python train.py --model="image diffusion model" --dataset="telescope images of galaxies (Galaxy Zoo DECaLS)" --train_examples=88335 --image_size=64 --horizontal_flip=true --conditioning="none" --arch="unet" --objective="epsilon" --cond_dim=128 --norm="groupnorm" --activation="leaky_relu" --weight_standardization=true --pixel_unshuffle=2 --widths=[64, 128, 256] --blocks_per_level=1 --scale_shift_norm=false --attention=true --upsampling="pixel_shuffle" --init="trunc_normal_002" --residual_init="scaled_by_depth" --optimizer="soap" --beta2=0.99 --lr=0.0029 --beta1=0.95 --shampoo_beta=0.99 --eps=1e-08 --precondition_frequency=25 --max_precond_dim=512 --merge_dims=true --one_sided=false --adamw_lr_other_params=0.0028 --steps=20400 --batch_size=128 --epochs=29.6 --lr_schedule="wsd_sqrt" --decay_fraction=0.3 --final_lr_fraction=0.1 --warmup_steps=610 --weight_decay=0.0 --adamw_weight_decay_other_params=0.01
Rows from block 6 of a small image diffusion model, named by matrix and row number. Rows with one number belong to one channel. Each number is 128 + 24 x the weight over its row's rms, rounded and kept within 0 to 255. All counts start at 0. Numbers have three digits each.
After each channel's rows are labels from the 100 images, of 14976 (inputs lightly noised), where the channel reaches its highest value: "colour at peak" is the nearest of a few named colours to the mean colour under the peak. Only what is clearly more common there than usual is listed. The data: telescope images of galaxies (Galaxy Zoo DECaLS).
# convs0: first 3x3 conv (model.decb.0.0.convs.0.weight, 128x256x3x3, standardized in use, each kernel summed), inputs 0-85
# convs1: second 3x3 conv (model.decb.0.0.convs.1.weight, 128x128x3x3, standardized in use, transposed, each kernel summed), outputs 0-127

convs0.83:133102114114160106097157157129077118134100080149177173161112145163126105127131070166141074130140156100126133149170072152064131170161163163145153162118132117130129128162123097103136156149132128152087069137133130101144076129124145160099114113097144159110149141
convs1.83:125115147172141136127115108117126103167100165108176119142100121126125172158131138133147145128119135133100135094134110163146167141139121134146110147151136098185101099073132088135145121131140107088107111161159135136122102119161141132148120168145197074148121125169140133134128119102124104152128179159115155084105097107148147107109130157134122103133102150144159119125109122149098131085090
colour at peak: white; pink

convs0.22:110135133131120085133103123132131084140122120136161097146090144122137126163152128126121134158105129140104132124124129114142129133130115138122122111136122127135132139120112134126124116141116117117144144112156131129121142125158151113120147132140129122143125137
convs1.22:070133129140136131122149118138138104151164132130089108107144147156130104150135101145162131146160139116119128191130135138118127125153119158107116148139105171141119168119138132137160168130159136137138166187143118125168153131121123144120097085113113139128144069181141144203114114166122127151096129127148105136128130093143133141133137088162109121148076136145087123142109076125133126155104
colour at peak: brown

convs0.54:126139067118150153113106092127099075129118150131121143111183133152139127130112149102143105234131173156146153139115144046159127132167135125118175144131138089117094124108136105090170107127099149155120236130130126144128137115179096119127142132088109140194111148
convs1.54:103133167119139136124108149078093142126144110133131129134094105138116155102137123163089120129110127130114173148168113110128119131113190081141145081091113130134125162137145153119152086137104137145106169092107168159080114166112107071119133136107108138164143160157112130114099104174092174120134104074146117110118130126121127130153122095151129135160100133107113118148145113151100133114114
colour at peak: pink

convs0.89:138124131128117147133119154163130130146121109133130119142105139149117146171156143162113152108171125157156126122115071125104112122112149112135141101120122081139111126108087136137099158111138117180134098115127116145087134115151131097151128143132145170098133159
convs1.89:136089128168114100064140144179141126128134086124128132142139171157130140163109151097155112109150112135104140166160172108063104158115157133140137157107082096106099125131174099135135120159102118141121125144106090160150161174159182158117107137170141128134135136099123128143126124147127153121139103128120130136141116113145154141134149132133138116179143152139084095145132115117140158118150
colour at peak: brown

convs0.15:125145113142115087172113070130143117139134125132134132118143135081143118111127089113113110137143122156117128111107121134135140060127153150119115133127189167145130142094142133142146122113116127137130139164098070088137119131135131159124127138120121117108124140
convs1.15:102105121132141139115100159120106123116109147124171138118122205128132136090125100165125162137096094104153121132103185142120099117126116149176100117130149151137119107126139140129134098182112145154145154154096165113123089158152128097118147124165071141126110112135109165137133177119108144118111143119139158162129158067143134116129109172118173149118110096107113160109153125133130146134127
colour at peak: brown

convs0.75:137143115134126129132113121147122109134134163120111150132100129157146125133120152141145104203107173202111173158128147100121130149163117139123122120142125075161104147140140113127122133140131157146127094119189093098187127110161137177143124145143149112118147116
convs1.75:110141167103166140171083179167089126112103141131089130118112159105093142130113095131092146154121151102098195126174138117154114142108124145175174137116116122146129081124117138112123120109154121142113142114140132097150114108118138127142150155144173125180118164123097124129099120164130179122156143112143120123140124130136099121122106110121126149152108175151114134165114140150128128091076
colour at peak: pink; grey

convs0.73:088157106107112174144108096093185113109108139117113150126145101123087120097081115115102128112155103136107082147147119143075124130090110119125113129083126112124119117097136119132107144100109108125141128132141126116162152133164128156090167117142133129131107143
convs1.73:118122120129133123122149092128079122135141154093115105105117148133153085127147134168105100157075159118118132098095111133111126129094148156079119097165156153133104112149149122170134124102136134188142124140140120139128138152132129128115096147145152102185136103130147149105125132137142134121122170114164131153132149133087146061101143118078115189130120160135169131123087136110127142157090
colour at peak: brown

convs0.17:105107156153122143117131226130135116137123123128119105161114128161113126108161143148130091134134132142142143159082147123147149086145136112133103136109068130141117141113118143086133111126147146139076128081086226102150128123121193169097133169161154103079120138
convs1.17:119147140126135095163155129109093109121138080140190113141108173099135167091152112120131138142079114088154127130101116098160114136123115163130095144116136190136115134165093108126116131082092157122141162125091120080101163108149121081086154128156126133128071136114107147110129098125128160144114143113091141140174148107115107139114122126138120140140152124140127163149128106124153115130152
colour at peak: brown; grey

convs0.25:110155146139125113173137103115139120121140105127190137141081131149171141132126078116113113143128169133110146153098141094143134086171091141102141102140131134138108149119105132102110107131126130118127163108155122088104129122128168099136152131156155134110144098
convs1.25:113154120129189141144118162129124114121134150164105146149137108103132078134163142112143103141144152099095142161071138057133132087113127121138138115124121081133151096124100157160112112108141143170113128121121112123120107106111160108113175098129127142138057082149106130158128140147110127104159109099158128107121135109081178123145128154103141108113122110161123145125133117094100124102143
colour at peak: brown; grey

convs0.53:122128147133145133162157111102152148121144076127170161129158130114114117152129128137142157246126119121127138122171172123144144145102117101141098151121124069144118114124136124121146143122120136144109083135125137134138090104154117155115131121128137102128091146
convs1.53:128151126166102139115124078142131137123124149147160144173118146097118135123143137102142128146139100114088120114100179138136118108147174129140119152141151108102151083113134133129126086193130115068089127145150146117140112106108109129118125096165074143126102142098104100143122125088134140122097120138117167125130096150101157120122088103131121104178119150129186096119115077141115155104115
colour at peak: brown

convs0.30:108162156132104132106127118126114204133141123137191094148086123126108131112143144151143148173179145149118122119158090197167175113148112126100104069130105138125132110119100137129139131114124138104137131109106101104156150093130116118107145145152191119106126158
convs1.30:122158106164100132103126150073108122157125109120141148133129119111108110143114160137097115146128112138113102145173157135085101120160138083065119111126085138149110109110135146142109143130107079149126109157106129121120112143130123130152062160128096118095126112111142146119152101114179140067102111102121104167111126134136102105130122098111090150132078125124111135107100167140089161101118
colour at peak: brown; grey

convs0.81:135143133093146125111096137114138137132139144136143120172125117122114158149138163119100150122104095122092156146144135136121135136135135127119123182133117156116101155148129130118149134141150147103138102123172100138075154148126146144120118112176122110120151146
convs1.81:136159101110148115113119139116139142100117112078118150133133135135151174181147170154118106129158117120176110150171134088118110119159113098113164134119150166088125130130113135114096124120123116101127142112090118085107127124115154117163119146077094115134118135088133155147125157107140082179103121106105117054121164113104147125130169142136141122128151102091156147105164134137119119119093
colour at peak: brown

convs0.45:115127129129111089174127117114180081133132166123133123110097133132120130166133191101153106150132178114120159119117160141164119129151154123132113177173127130138122146148160082134155097111129136069136024134135127097125131147142148122130104138150147109099141102
convs1.45:171150139138141150122110108155107138109091163118099141116176140128128135120151101167123145143139145118074108106160137169103146158133115120129159106148148110081108127156133138137146134100101118152125122099086131163165083106112100172120124131112140115165124122074133141129117094121175122097096157131093138162115105119111147106129143135147119183152141140155137137110097136127184079102099
colour at peak: white; grey

convs0.9:123119116101147122140172148145135057139112157141139173118152135110120140186139149125127155154133137123153147133138094110184126142149159164124166132138102106117075144115139112159103161135136138147119087137151144166145142133111120118142128142153116105140127148
convs1.9:136133124113123140153088090110152132155125138173158157127131126144102137132114145120168060155131082106141104159149138172087096126142119132098131106138108146121149121150145086128120089123160101075142124092103141120120105127100154122107167100088065143101133120101147090154150117102169117103157102110143128131131169160137097140127156156173114116121109092121117118125098129123134149116126
colour at peak: white

convs0.14:135110116138143109121159124133126133126119116125182161124148127129122134173141096075154082158092132166122159158137146181121090146170183113120200182151145088130103172135153121136083167147140150137088119133138127151126129133120104091150085164113099128099163114
convs1.14:132142102100122111083149089154117138118111133143085130137156142167089142136146151130153071165134113119120124122120120102142088087097117139125140112150094150139098135162111135136136157141167144164114126118113108106188092149128144133099085106161068122144161128093137118173109127119146181107122123126109113140113108115122092139101147143119084151140151150118114166117127070104157111118127
colour at peak: white; pink

convs0.64:119145122128128105157115083152131129149123104150120139138150130151118116108134104104135123137145116136119131106105138140094125080127164144125112124130181146172135114103130161136136115116105135106141141179085082120105117113128134155140110105115144139114111145
convs1.64:110143129149107174106157132098148121152119135126146130147142071165135122130117135117109141131123194118116088155134069096128154127140104128118114117112149107119153148072134102174136138078076128112088115130132124105131106130135094141107128162124115089148126099174145115123138106163151142133155103105153128071119103151092119145104175099100082130151153128103111143149129119143119134143155
colour at peak: brown

convs0.65:137149144123124135135144132127200103137142036144028138163081135123146124123127145137144149120164133125121140134138169082098103126118100149149104126106134132158126115112185088126135060110149131133137149148184137150116132119154112117109132118084132151076115129
convs1.65:142106138086127118096138135115104163199126129102152129127111150132136102116105090155101099112102125105126074160152120149124128132119151103138117104149081140111101148143075090126094147090129090118137115120179132145082107153135104140116111147122128100141123145165139172115130115097111120143112144130137167128135170126186090133134101139113124160104121136135150090107167170111152107101120
colour at peak: brown

convs0.95:114133122121131156134111134153191085178119130177097129127123159121151134164165133125174130085153120135111149135146140091113088115156160150141091174106163104145121131104134101149135089144117172084102087126137129099144120123130134127157123147147156113087146119
convs1.95:171085153134099122085149090146151124139133122128128081109150175200127152171109153120145137101155113103145107140140117141068133086143148132142136128129133141120116105106084123147121134092157100096135116094121108112114129121155116100178106132123138105107149149091113134146127111117148094190130122132104105122134141135135138123107106153115151079126079161096133131123098148104127122172110
colour at peak: brown; grey

convs0.91:120138132133149121163103119141162122138112150134140142096118137130127151133127126164155122095128158128121135145120136147119122075098099124126117185121116150131121133105129128096098116125113142138132102117122122110110141130146185108135146130129135134122134078
convs1.91:104127079115166130141115109147120100140147133169139141111122105109127147097140130115140141145095163125145119170078147084144113082113122152130116145124103128143195112112091112125102113102143140119167156149139153104131102106129153135121134121110124091093094118137150162112126131111087140132140148173122129112147113110082144105108159122131127134077064146088139138162126174082120154158133
colour at peak: brown

convs0.41:128126128138119147159139164106090158125130186132133157142076130111137102135126139070143096039127169131065149125155104159151109110123170147103138096127154104129119135078133129115147178121145123132153191176127146183175151122133124085146191097133138107186122149
convs1.41:163118125112150152138166121112091143101159127118142137118167103146143100098136130141140150131122174121138099124133134138121115142142161139119117085147144118096127149130159172139165190100116126137131121096104112169142129102118150064079084121166124099144154154098125146135106150067115123098111135068143121117126154129157091136153144129122137146111103138119127127109124106109076074118136
colour at peak: pink; white

convs0.79:127136143119124135135086124128093129130140146110118093117137111135123137108125098122085111139128119127138098130107163118130139048143111121116146125147100146158080144084151132129140139129095124128118151112119107126119128122119174143132135125148127120116108156
convs1.79:165139116113107130131154097110124147083151172147091137122178146123153088149113116158120107099154126135130103113157123103101125113138180101116184070113136151123100137124117151120140157148135099151105095124116098128138130146109140124121102122109141144150189130140132094112084139142129103107136136084108141123120081173183132126142103116152126157138175129129144107093159115129114125076135
colour at peak: brown

convs0.50:132118146136124128125052130090099108103134118097159102110118140145112151098119161170133107181153108111126178148141136167158134130124139153107154129080106138138118128113103104124153145121103108115142110119092141150142123113128108137124133106131158109161122133
convs1.50:150121128096079125159129122114111158135158129101119135153157148127103181158127093147117146143154137176099170144122142122136161151157145128130106106117120167093140120154103110137111130134139146148140152084131150130148105133169103127178090102128101105102135134075129199085132113154130123149098120137137126089130166086138107160115120142109114136133131113084172122163131156118132149085129
colour at peak: white; pink

convs0.88:139122157145155152120143086136153111128134112130087128087136124135129110151120188132134098120148141155100104136150125146142122050119138126127108125129121121160114131107121136144139153119126129136147150093114108120138130125156161126150148136139114101184118091
convs1.88:171143129143138121054145101136160156098141182139101139142139166139124113118124110129147115125136082160160124116144122126108141144121149106115164114131127184160106103084129102175131161130122124110085112152138119133131123155105158127106076141123144132091122149139131087091118107134169100082116134129108150131120142138195111110176093091132132117163126123158138120112162137127109127127105
colour at peak: brown; grey

convs0.47:125121156151136091152136162115123119138132128127119150140125113131120121113126130129127109113124105102148108109139150140133123052121155123141103135127089131142123116128149142133147133108125104135121105075138140132121120125131161158087098129153141130126126117
convs1.47:117149132101139175169101170082097128191109136118159106147113136134128159099169120148142098117086181127136126107090129157136130126115105138154093143127143095118132150137134139118137124119114127161134135140167152154077103106190156133136132098145123113154142113113114139138127115137095145107103145138116149139066125092079132121133174153100108158097152100103111098160115119141125107133114
colour at peak: brown; grey

convs0.111:108114114140143106072157114113089135117120128128201141140146123118136129099106174117145093136084142114137138162140073183113107137136126146074169156134140120118096130135162079130117170133121121184169209109144123136136117105116103099144124192136128129124164125
convs1.111:106123153123110129126126106097089142148103171094180159122121152137153098145132085156138125135141154143129165130127076117105136167117073105122126090137103153126143144139102133142107104114135114146123125115133126155088130133119091074157132103127138113139141128153182166121151131068109082149154136093154140113152099132181103139127135107148137113126137108131158129080183103137120143110149
colour at peak: white

convs0.99:110120115135105150113114143151148151126143218136137132131132120143128123129134175084132143197160088107118129142119168149144135127140138130136129120177122108113124132152166130154137123131108136147146106123127131129142156128104151171173169122137137142163136069
convs1.99:128097183149149155103127105173117111136097165114140131131138096169127152115134145162144139081107104115125116069149097147132151134073109134162153107150132136105155140121146142158166115131108098182135174158141138124131125104109109114102120165114103128159104149134156093163128079085139109101126140084133134103121132115124134137130148129165091122141086169111118152113138083116137136125124
colour at peak: grey; brown

convs0.94:124151138126134116124116102141160117118131137145139129115119136121111133131135131159150107097133138140110130130135123150126120063118146098138129163128132159153115129104139118124136120110115116159162126116132117119141123116137145112107119124133115124101127115
convs1.94:088118086099155123147123146129128132155142117105111143151105150109139130163139105123089127109145165171137115107111136142124147112077094162166135144132136108159127183116128149162118135126125102145153155125140140127128107095080113120147176166132122106114063152119110153128150109102075180137144160137156140170174134106140121157102155140119111155101125133107167150149121115135094134166140
colour at peak: brown

convs0.112:135130103112119143134133117184120139167134125176068095145151147098148143140159112104109160142117097105192175133109116100118138120116170113142118152145118082106112134103148172108131087148157151156142129098096115109096114124106140157167117151114116122140154142
convs1.112:126101118134177080153108134145176117151125121134134104125123157140156165160146139079156157154156142125142181132119152119174157147138111143166103176159164120120142129091114127131151131100122153100147096137152145139143106112096133148061124112151128069105089153114133112141154106129140119121161109148093150155115117127102141133117099151149143096115110136126152121171092127117104157099118
colour at peak: brown; grey

convs0.44:123116155111121140155184112171147090157107160156117101155134151161167122139150153143123111181183123091124168172152124123136128116134132130122141120147104144138114159126138122134176148177134148131140121122136104147160126136163147095152144131115127140124102157
convs1.44:090121104120095122096140111115114124129110162101129118155148142120138110173162179143143094106118116100098106107111124110132130094114139128139103130135138131174112148106148153127148125138125120071156106126101137167101135148102056060150147146094101106112112103118113143109098100105128111163097117138093101130139111143094129148139106137109123133151144092093163155090088088101143109111128
colour at peak: pink; grey

convs0.24:091119137126131112129136071155116085152144129147130142089136135131117145092135141122160133126112107152135127138117095098150152124124141152118133139162042115045168140142185175079169106144126137140142126095116054137116140142137094149152114127093075139136124127
convs1.24:146091149078142126138159132150140148122105132158117068117129093115108082167121148144146119147139113159138160136131139098108145124092137098088126094139072071109095141135149157140126163126140138127180132129137175171139105147077098155165150125134093125112128118115119105104146150147132092139113124122104088093104103107164103129101137146130124143130098121143154141129137171129105134157154
colour at peak: brown

convs0.92:121101094104129104068087136068169116119101114157101105136110137137122112117158157155125111149071094162128115102081095117096123135105141136128126099141081084111106108142139138102121108098131113150109118119090103142168155138152130139127151146131144189101131115
convs1.92:118098162114110092115079105139116145129131144098144124184096144193159168145124119177111130146150149144102136160124157142092139106140131145081166099078101170098121124157123135162086070147148118157131131106093142151142158147144099160150090126110126153164135152120143141137096114129150148136131127125148110106123112115103135137123119124135136149176141097162142112132147128149135158150159
colour at peak: brown; grey

convs0.101:137125143131117162146134121175111120110129125123165132121087123127121108149120134110143127148169116166144152158135144120183095147117111146113126133112113158119099119079108112119131143114113125143202135134155126163090150113148112142142155157136129113122121087
convs1.101:116153107124104153108109146119151163112123072206102138114164122115128115152110109119153114127075079138136124172112153098140116148162102113097111134145179125133134148136147133164115123144101151108146157149167133172128121149112119120142136085135128130121181148132138147130141104164124098081096127151124091146138130086145111151144154127127118107105160130141115068117153129138099151124093
colour at peak: white

convs0.113:103135113106136122179118124148143113153125128146132125134148130135115142113157146127116129156153146151112124135105140080134123122144141179140154138138206175134139109132121163036123115131092150118137121213063109149126111125138128137137149112117128138086114134
convs1.113:180136122125104120145133089149135130121134156113116105135114121111145120165126190155108127124116127151141160148180109110131136093110127094152170102133105081120138174130136142100108105113144120124160095110125105160121142137087087205162142140120096114142118137095083090112142139175144107108096110147097124063122103144099116134129147097119100133155129100145138125103127136116127141149147
colour at peak: brown; grey

convs0.43:139128146124125087130110056115118129132126145141115122124138134105157130104141129113120083130130125107135109129112132148128131060132143107123099132145166139163121142091140134125135120146134124125156086146096070120156122117157171144123119123131153121108107122
convs1.43:118138143117138130177096162109097119139147108101156107156079099136131134115156132144136092151115083133137128073106123134170127114125106120092109162128099130144124127178130153105118168077121145136138157110181136148118147086130154106107135130129189124170118149082120128140129094104151158124108167131103118105130143108085090116142142146129107145141165101149145139177085129132127120144116
colour at peak: grey

convs0.5:136157174177169143143114121139165079139129130118134149117151091139137134170104137125133112136122114139144173110156135133148151122131116148096168125176133145166134123127186148140137133125111132178140125122133128179134140095132104123121161111144133156125087135
convs1.5:146080147113132178127132159145133120168157152136109143119167124139125156197134148118136129115131101166138162079119155097150137127079092147113151105129141146119173140153150181145123119150118135119086129116078100147112138087114120127159131183091156154119160108098128168117153124100103110145132123122119102135110134115128111160114130144115149116120149128135137112116132147092155128061114
colour at peak: brown

convs0.20:122147129132107155142143153175120150139135135128113141140087130123102123131163171131121130128142117140109141143126126095141128121144148126133134148130123114134105119078140119128121094135109138130142144131158122137148143140141134123144122131142142115121120166
convs1.20:124120099116169092148204128178137099140091137092116120090129109119111093160127120073135141144130099111164144154110123162144088115150117120096121134123141140130117139091122119122108138157146124119097148145085088124108149105112148128147168154112124119093176099124145133114121101161140113128143129160100176127090134106118090127122116132094138150164150095099130129145112148185139147157143
colour at peak: pink; white

convs0.6:154140126124130122155132129142167110160118147143084139119141152123146146204149123093165133098148129150107171160131142115131148108144148128136135125132137109132120160164161143139152090137176149139106111127164118134109127131127116104181118124149123155104154143
convs1.6:159108155155138148173150091104138116122129186125131148129177157117135119135138118142160110127127101147151148069133161125103173148110124136159131158128157115154135124117156122132107172102127095075152147167150132154135154096144179084168104159109148141174137080169130114122110107117126119148137159127097136085113109155140143143148144115145136097103155121136108114109109103137120157146147
colour at peak: brown