A small image diffusion model, trained from scratch.
Model: 5.73M parameters, 64-pixel images, norm groupnorm, activation leaky_relu, widths [64, 128, 256].
Training: soap at rate 0.0029, 20400 steps.
Rows from block 6 of a small image diffusion model, named by matrix and row number. Each number is 500 + 40 x the weight over its row's rms, rounded and kept within 0 to 999. All counts start at 0. Numbers have three digits each. After the name is the row's rms in percent of the matrix's.
Before each channel's rows are labels from the 100 images, of 14976 (inputs lightly noised), where the channel reaches its highest value: "responds to" is what is common among them. Only what is clearly more common there than usual is listed. The data: telescope images of galaxies (Galaxy Zoo DECaLS). In brackets: how many of the 100, against the usual share in percent.
# convs0: first 3x3 conv (model.decb.0.0.convs.0.weight, 128x256x3x3, standardized in use, each kernel summed), inputs 172-255

responds to: edge-on disk: no (50 vs 24.7); spiral arms: yes (42 vs 18.8)
convs0.100 081:476498469436533564479585488475481545515462593490459512540505487523550458575492463504547533481519404496520525476538477455549494555473542498490464531551474479557424500467522451470502593445484546496482518537471462415517516496506547580513498500532527486488

responds to: shape: star or artifact (26 vs 1.3)
convs0.66 069:548517498503496487508524508508614532602474446441454427411477475484540464545515414463513524467487501527478458518460458413601465514471491505523481557504491521530515497497469478493469497465602534533479450599495486439473521548469568516488510417536561486513

responds to: shape: featured or disk (65 vs 30.4); edge-on disk: no (57 vs 24.7); spiral arms: yes (45 vs 18.8)
convs0.51 080:551454441445523502456549485530601574578523464514448496504448557525533483587526418478532490471498451478584478548531511455645517513478526482529461486481500535585483471464498502429451519477597533469522485485449489508452473540497583534526560462502525455461

responds to: shape: star or artifact (28 vs 1.3)
convs0.105 123:524505497497481529509533509502574438447476525519507509489487498487475479536524484490552524382548488483522536509692489545538520444487499463455496489531487449589495364508516548494455481541516547509517499464450459529456483506477540505460471674552565595479

responds to: shape: featured or disk (86 vs 30.4); edge-on disk: no (68 vs 24.7); spiral arms: yes (64 vs 18.8)
convs0.97 126:477518522509506482486464500529519486458518459504471487507478477509486483546524459562517500505474465528514488472518519563524533507487480485478512521477516566523490490497496492548496493483430530483464466566492532444498462497513471512519510504484496464438

responds to: shape: featured or disk (60 vs 30.4)
convs0.43 134:504537460487451486418513520492512495510520483378488507479594468515470481537550553495481476514497582576501529469517442501538477512470477535519499449506490481421473501475481528617480502478514505495541517578489482501469617470568479486508463479483532488405

responds to: spiral arms: yes (41 vs 18.8)
convs0.90 124:536555476519496543372505489539484500505491472546446489573470410487503495504493477528492502464527665449483481539495547531501551519543485465467489490482499461456438529545495501462586478472498538484500527483500506495500539493484495464490491495500461544353

responds to: edge-on disk: yes (32 vs 5.2)
convs0.38 098:492465371501512552518528517491443475480475501508517505534570393421506495504454468529486513544533484491413490467514480574483508485533488456526487487571503549442534525496455470459540532472480452479488530492525508513497467504501481516540553448490483479531

responds to: shape: featured or disk (71 vs 30.4); edge-on disk: yes (45 vs 5.2)
convs0.84 115:474448491459510524505484481442501549491505470529511501508516546455536524555487551481532519487534523482505494470548507507490485512502500514475472523452518519453533471488509493469496537494452536471467513522528510480496499482468467524457538468461499521568

responds to: shape: featured or disk (61 vs 30.4); edge-on disk: no (53 vs 24.7); spiral arms: yes (42 vs 18.8)
convs0.109 087:547477549485528486458493541598458497493497508536444493487396538465468539500533529546565471542476530515524549429440562462505480486483536436545542522491536530536482490472517484442459532491541497555524450538568506551481497532563486499554578473486516436454

responds to: shape: featured or disk (73 vs 30.4); edge-on disk: no (53 vs 24.7); spiral arms: yes (39 vs 18.8)
convs0.99 090:468498601566454498421433470432534449524441538506483547474415451487495458510501489522567454488477400508438426453567490480500458483466491548466494510427484492581510447485542590515491528516528575425508422454495457517487514458489526470499507455545547435500

responds to: shape: featured or disk (84 vs 30.4); edge-on disk: no (78 vs 24.7); spiral arms: yes (74 vs 18.8)
convs0.117 096:480476517535501483476474458523430547458484535523421444510548534474479498524514534484514456466431535601496509461479491430469472530511488476520527518490525462367497467485504458451483510474440455494566468544506548561516505463525378503532585407505472516556

responds to: shape: featured or disk (74 vs 30.4); edge-on disk: no (68 vs 24.7); spiral arms: yes (61 vs 18.8)
convs0.86 092:480531491600541521495488510467448521593445451438493539549539499543532535493449524527421585440488538525526521582492493469480522482520501507482531522469546505481507462470508503527496468537452501454483429480478472528485515524515486544472510404554458466517