config = dict(
    model='image diffusion model',
    dataset='telescope images of galaxies (Galaxy Zoo DECaLS)',
    image_size=64,
    objective='epsilon',
    weight_standardization=True,
    pixel_unshuffle=2,
    widths=[64, 128, 256],
    blocks_per_level=1,
    upsampling='pixel_shuffle',
    init='trunc_normal_002',
    beta2=0.99,
    precondition_frequency=25,
    max_precond_dim=512,
    adamw_weight_decay_other_params=0.01,
)
Rows from block 4, named by matrix and row number. Rows with one number belong to one attention dimension. Each number is 128 + 32 x the weight over its row's rms, rounded and kept within 0 to 255. All counts start at 0. Numbers have three digits each.
# v: attention value (model.mid.1.attn.v.weight, 256x256), inputs 0-127
# proj: attention output (model.mid.1.attn.proj.weight, 256x256, transposed), outputs 0-127
v.113:146151141078140130151143189154141161075177118121105113152084150185114107118181185166123096130124193071045172171068111099129106152137081095139125063162141127134137122080125137159139108119160139146138109142140140141140129120103133060152116168142183120165126163169113200115140148137130083110158086122095146112137080133166128146152114145100156155096116103141162146116091156162146119178121
proj.113:106137081088148116067099101119100109128193132084090169089126150063095126151094077155139136131073148135133111124081057097107100154156141164144064143116104031118137132207103136127089095134133143118112140116112117099168102121098110138104152083127124187092117130138129116105109135074133154148200071106158138079109170178130126146115092165143111135082079162177081117131049084105092141155199
v.114:133166071104111102111084114170130127152153147148140089102102217098122143168077178130182102114120129189158077093146126136148142111143138126090153131086142113139173140076088097115139164142146108076110116117140130121166122195165146091102130128111202201133105124055142102158138163158095167123059136144135114174114103131133131127101159134114104132154088140144176130106097118138134130143198
proj.114:133138157202179183132140120188121098135093098182129147167156099147092102142095128141139082126111166124131145094125122131120136105133137081118125113143112123165180114107177137069085146082113150139139139175183218136106109100141069110134075143148126098139153139143131143059120115118105129139167137199119100135176110185163119185139170142182097086173152125156140129053113169154104149111126
v.115:149139136201128166108133137092164122150122140094167131140109125102102188088152124087140141150153103130143080114132180115108109182127156121124167122141101185114133121145126127115103120129067131151042152089139172127101107156145118120082066120145152113143179153140143133118035019085153131154132106116130123198184141088137149172117120151126110095023142149154134141128154119120074086168102
proj.115:114139133126069143075174136070160102146105143088105128062092122127071134118076131117106125162129103082133089101111117093113111133108141118075145137124070113072104096165150084131050156142175120150068098132099094124079162122115125158086073123138093122065090120109131103123115143162169127124139106237118177145130131142144146175160063130101139078102148161108157115182165148106185213081135
v.116:108160146099108163182099135124166097130091090115139152142193119153102149149153182078114165144132089193160142162116147095118070140119174145112113174151067098143087068095125076151146196091089114122184127184086091115080112117118097120106122191144148094091110129137114104142141164124049105088149134105155139170158190109127125146152137144174105142145113169119064110127184124110184153170118
proj.116:116133148095126139120127160154097160187125154140138177163159146170099098089131173121086141130135123136127164144164206129146201155152104170166180129160178137129192149040119197116156129124148148117158130143152077181096092128180170139160137180117094138156102138124102134148136162149103114111083111061175174169169150149082071168094164142163143086120162120149115223078151096144148138118097
v.117:105185190183149117151145114125143104074113113144135130151107064102117189120102125107088171147114151148081094159128125136127035123148168142138109129158114127115118095172163160136134120166100141126168105129119195135097185069102132076122053179114060149086119125149082164085103168150135104159194102131096132119125159099107157149170170096134123121043155183138155103112136109123196163089094
proj.117:219145141055089112123081201137103146182139179101098111108095164176144139164172104074131124163100124143086114198103126127103131155177140152161110111218133118132094142114155145150102084114121146138119101143114085132143065144077116158127151115127088174162160107111118107097128107154187104093066141109187149157158144162166168067141132147104124106070180136077146144123095131079071146105170
v.118:140109137086153162086127115128121165142142055132137163165074143129119098115078163196171091059162088086158100150083109121108150096108133136140150116164122159163195142104135086111138203084112140090116119162082140105082135198123146138096108107137135174140132147146133134152156123117117192122158141175132158183132128113179145144119078192089109080203120141084169161134092112150189147135107
proj.118:101107156147113126151154113109108105110117148078138169157115134123066164160143149183084141124098157143175115117143124097102166142091095130081148116140064118076190099165121175156113106101168140124129145133151155119107127081149148069128144123184130113102103135090126084198176130119109145056154138178078203141157143140159091109178139091161126124124063156133109059180150178112198181125156
v.119:135122166192154126162158155086158150033156145162134172113155133108133091119094058101093152134126122134137045114090133113110166118121163150112128126108136057092168157144133139100116138064118152081124092113122152135131118121121110159122093116070090142132152119111167125048094120073161121126147192167139125072150065099096157123136114091077109161103101175158137174156101175117115096146150
proj.119:166091143171169147121075104151139040120164129131186151134124122123114137131160140154142112128137123115128060104137110109135150137071165162172132124110025108146171143109126129144172168149119124102183066116076123077096135119163099161129148124136131163142131130168146120150113138117142183130177104152118137168102169169169137134137170103108160110164153149092084100153107135156141207111017
v.120:189144188139153128156174054109144149107124070146139066175091121083125117080146177079118095157120179190127094124160124103118142147141178168155118153083113124091186087163171176163130169165073159109135139109122127143155090112103183133085164129106063138144172116123111183133071162157180099107141121117146131107181120128108176147119181061089123130141113125118165158148144125128168137080125
proj.120:121138105180143128120118100116106094150178099152156108129105125153187149090165101192157133158187129133123121120112205107146108163164144127165117156133108125088108151127116176119191136138095068150128166085126103127134108089107108157136113104166149093130154145108176164119161090171106107130043196132162079116070190126128134078059131140076148101059154089138126151098145147127097119125163
v.121:111120135093108146111123113148109111096139119024132146058161140067138153197166133046132161144141146110110145124112150126120201157186143139159145147160126156109081126186108120063172151117081062155091153159098075095160094128138081172131157177154068191164133196093135132115116151126155133121155110124107157118119131087095127125122145061138188159097125123123126094157152111116061153158122
proj.121:123135146223188077110094129180159186113154075180086170073126112131121119136162150060127102104076129133155137171167076169144092069061164148150119084103121078175104110113115102159153126192140146136139108147136118134165165117189123091153107192121149082154110106179126095188162188115167168165156148084173174124128141110097105041090170137173157110081093140122086148091177151118145133156124
v.122:161142142152109066061159106136180109114102127071151114094135101101089143205162130238155117094162161108135173136203098131108115123185145125161164097098143141126069153166134110115075155161075088129091154093136180151132093137136163137118074180173161093152108168123138154140107165162137100117077107150160133061130136172063175126148069132160140121046106105146146152136119185144055107188085
proj.122:130054161119149157164152162149153091139146173103125151133167118092111126118132079088166128154102113100070164199110152083089125117116115122063163099152112124135125095125138088223134119121162186098149136098141105176097060096070147161099108164148109137177109160090094131094152136141148173107156135155156105193133149102146099135078150152142131121120158110159083163121109140136131128107219
v.123:114109183117138102082114163156139125082146177123110185127128120128099151139206064155127153118136129121141128143170164151123176149092102175171171162136117098116173157161167087127157197158065147133072138085103145169097116143138087189175122113139148160127113126133169121140141118145120172145114160198146121101152128103083080139125075140147109141092119139116156184114123172118077106054074
proj.123:131129102070107124099136153079094159161185148147143163091106126117173102201136082109120152124143120139136124099154086129127115095120138125142114175128145110131050145167086149114102103125157120102174062124164055158116100068110145144096234138220096148160092148131114141153126143163140118134181130078163145154062130131131155099095168174152148139127205148082155087142139161143166198163130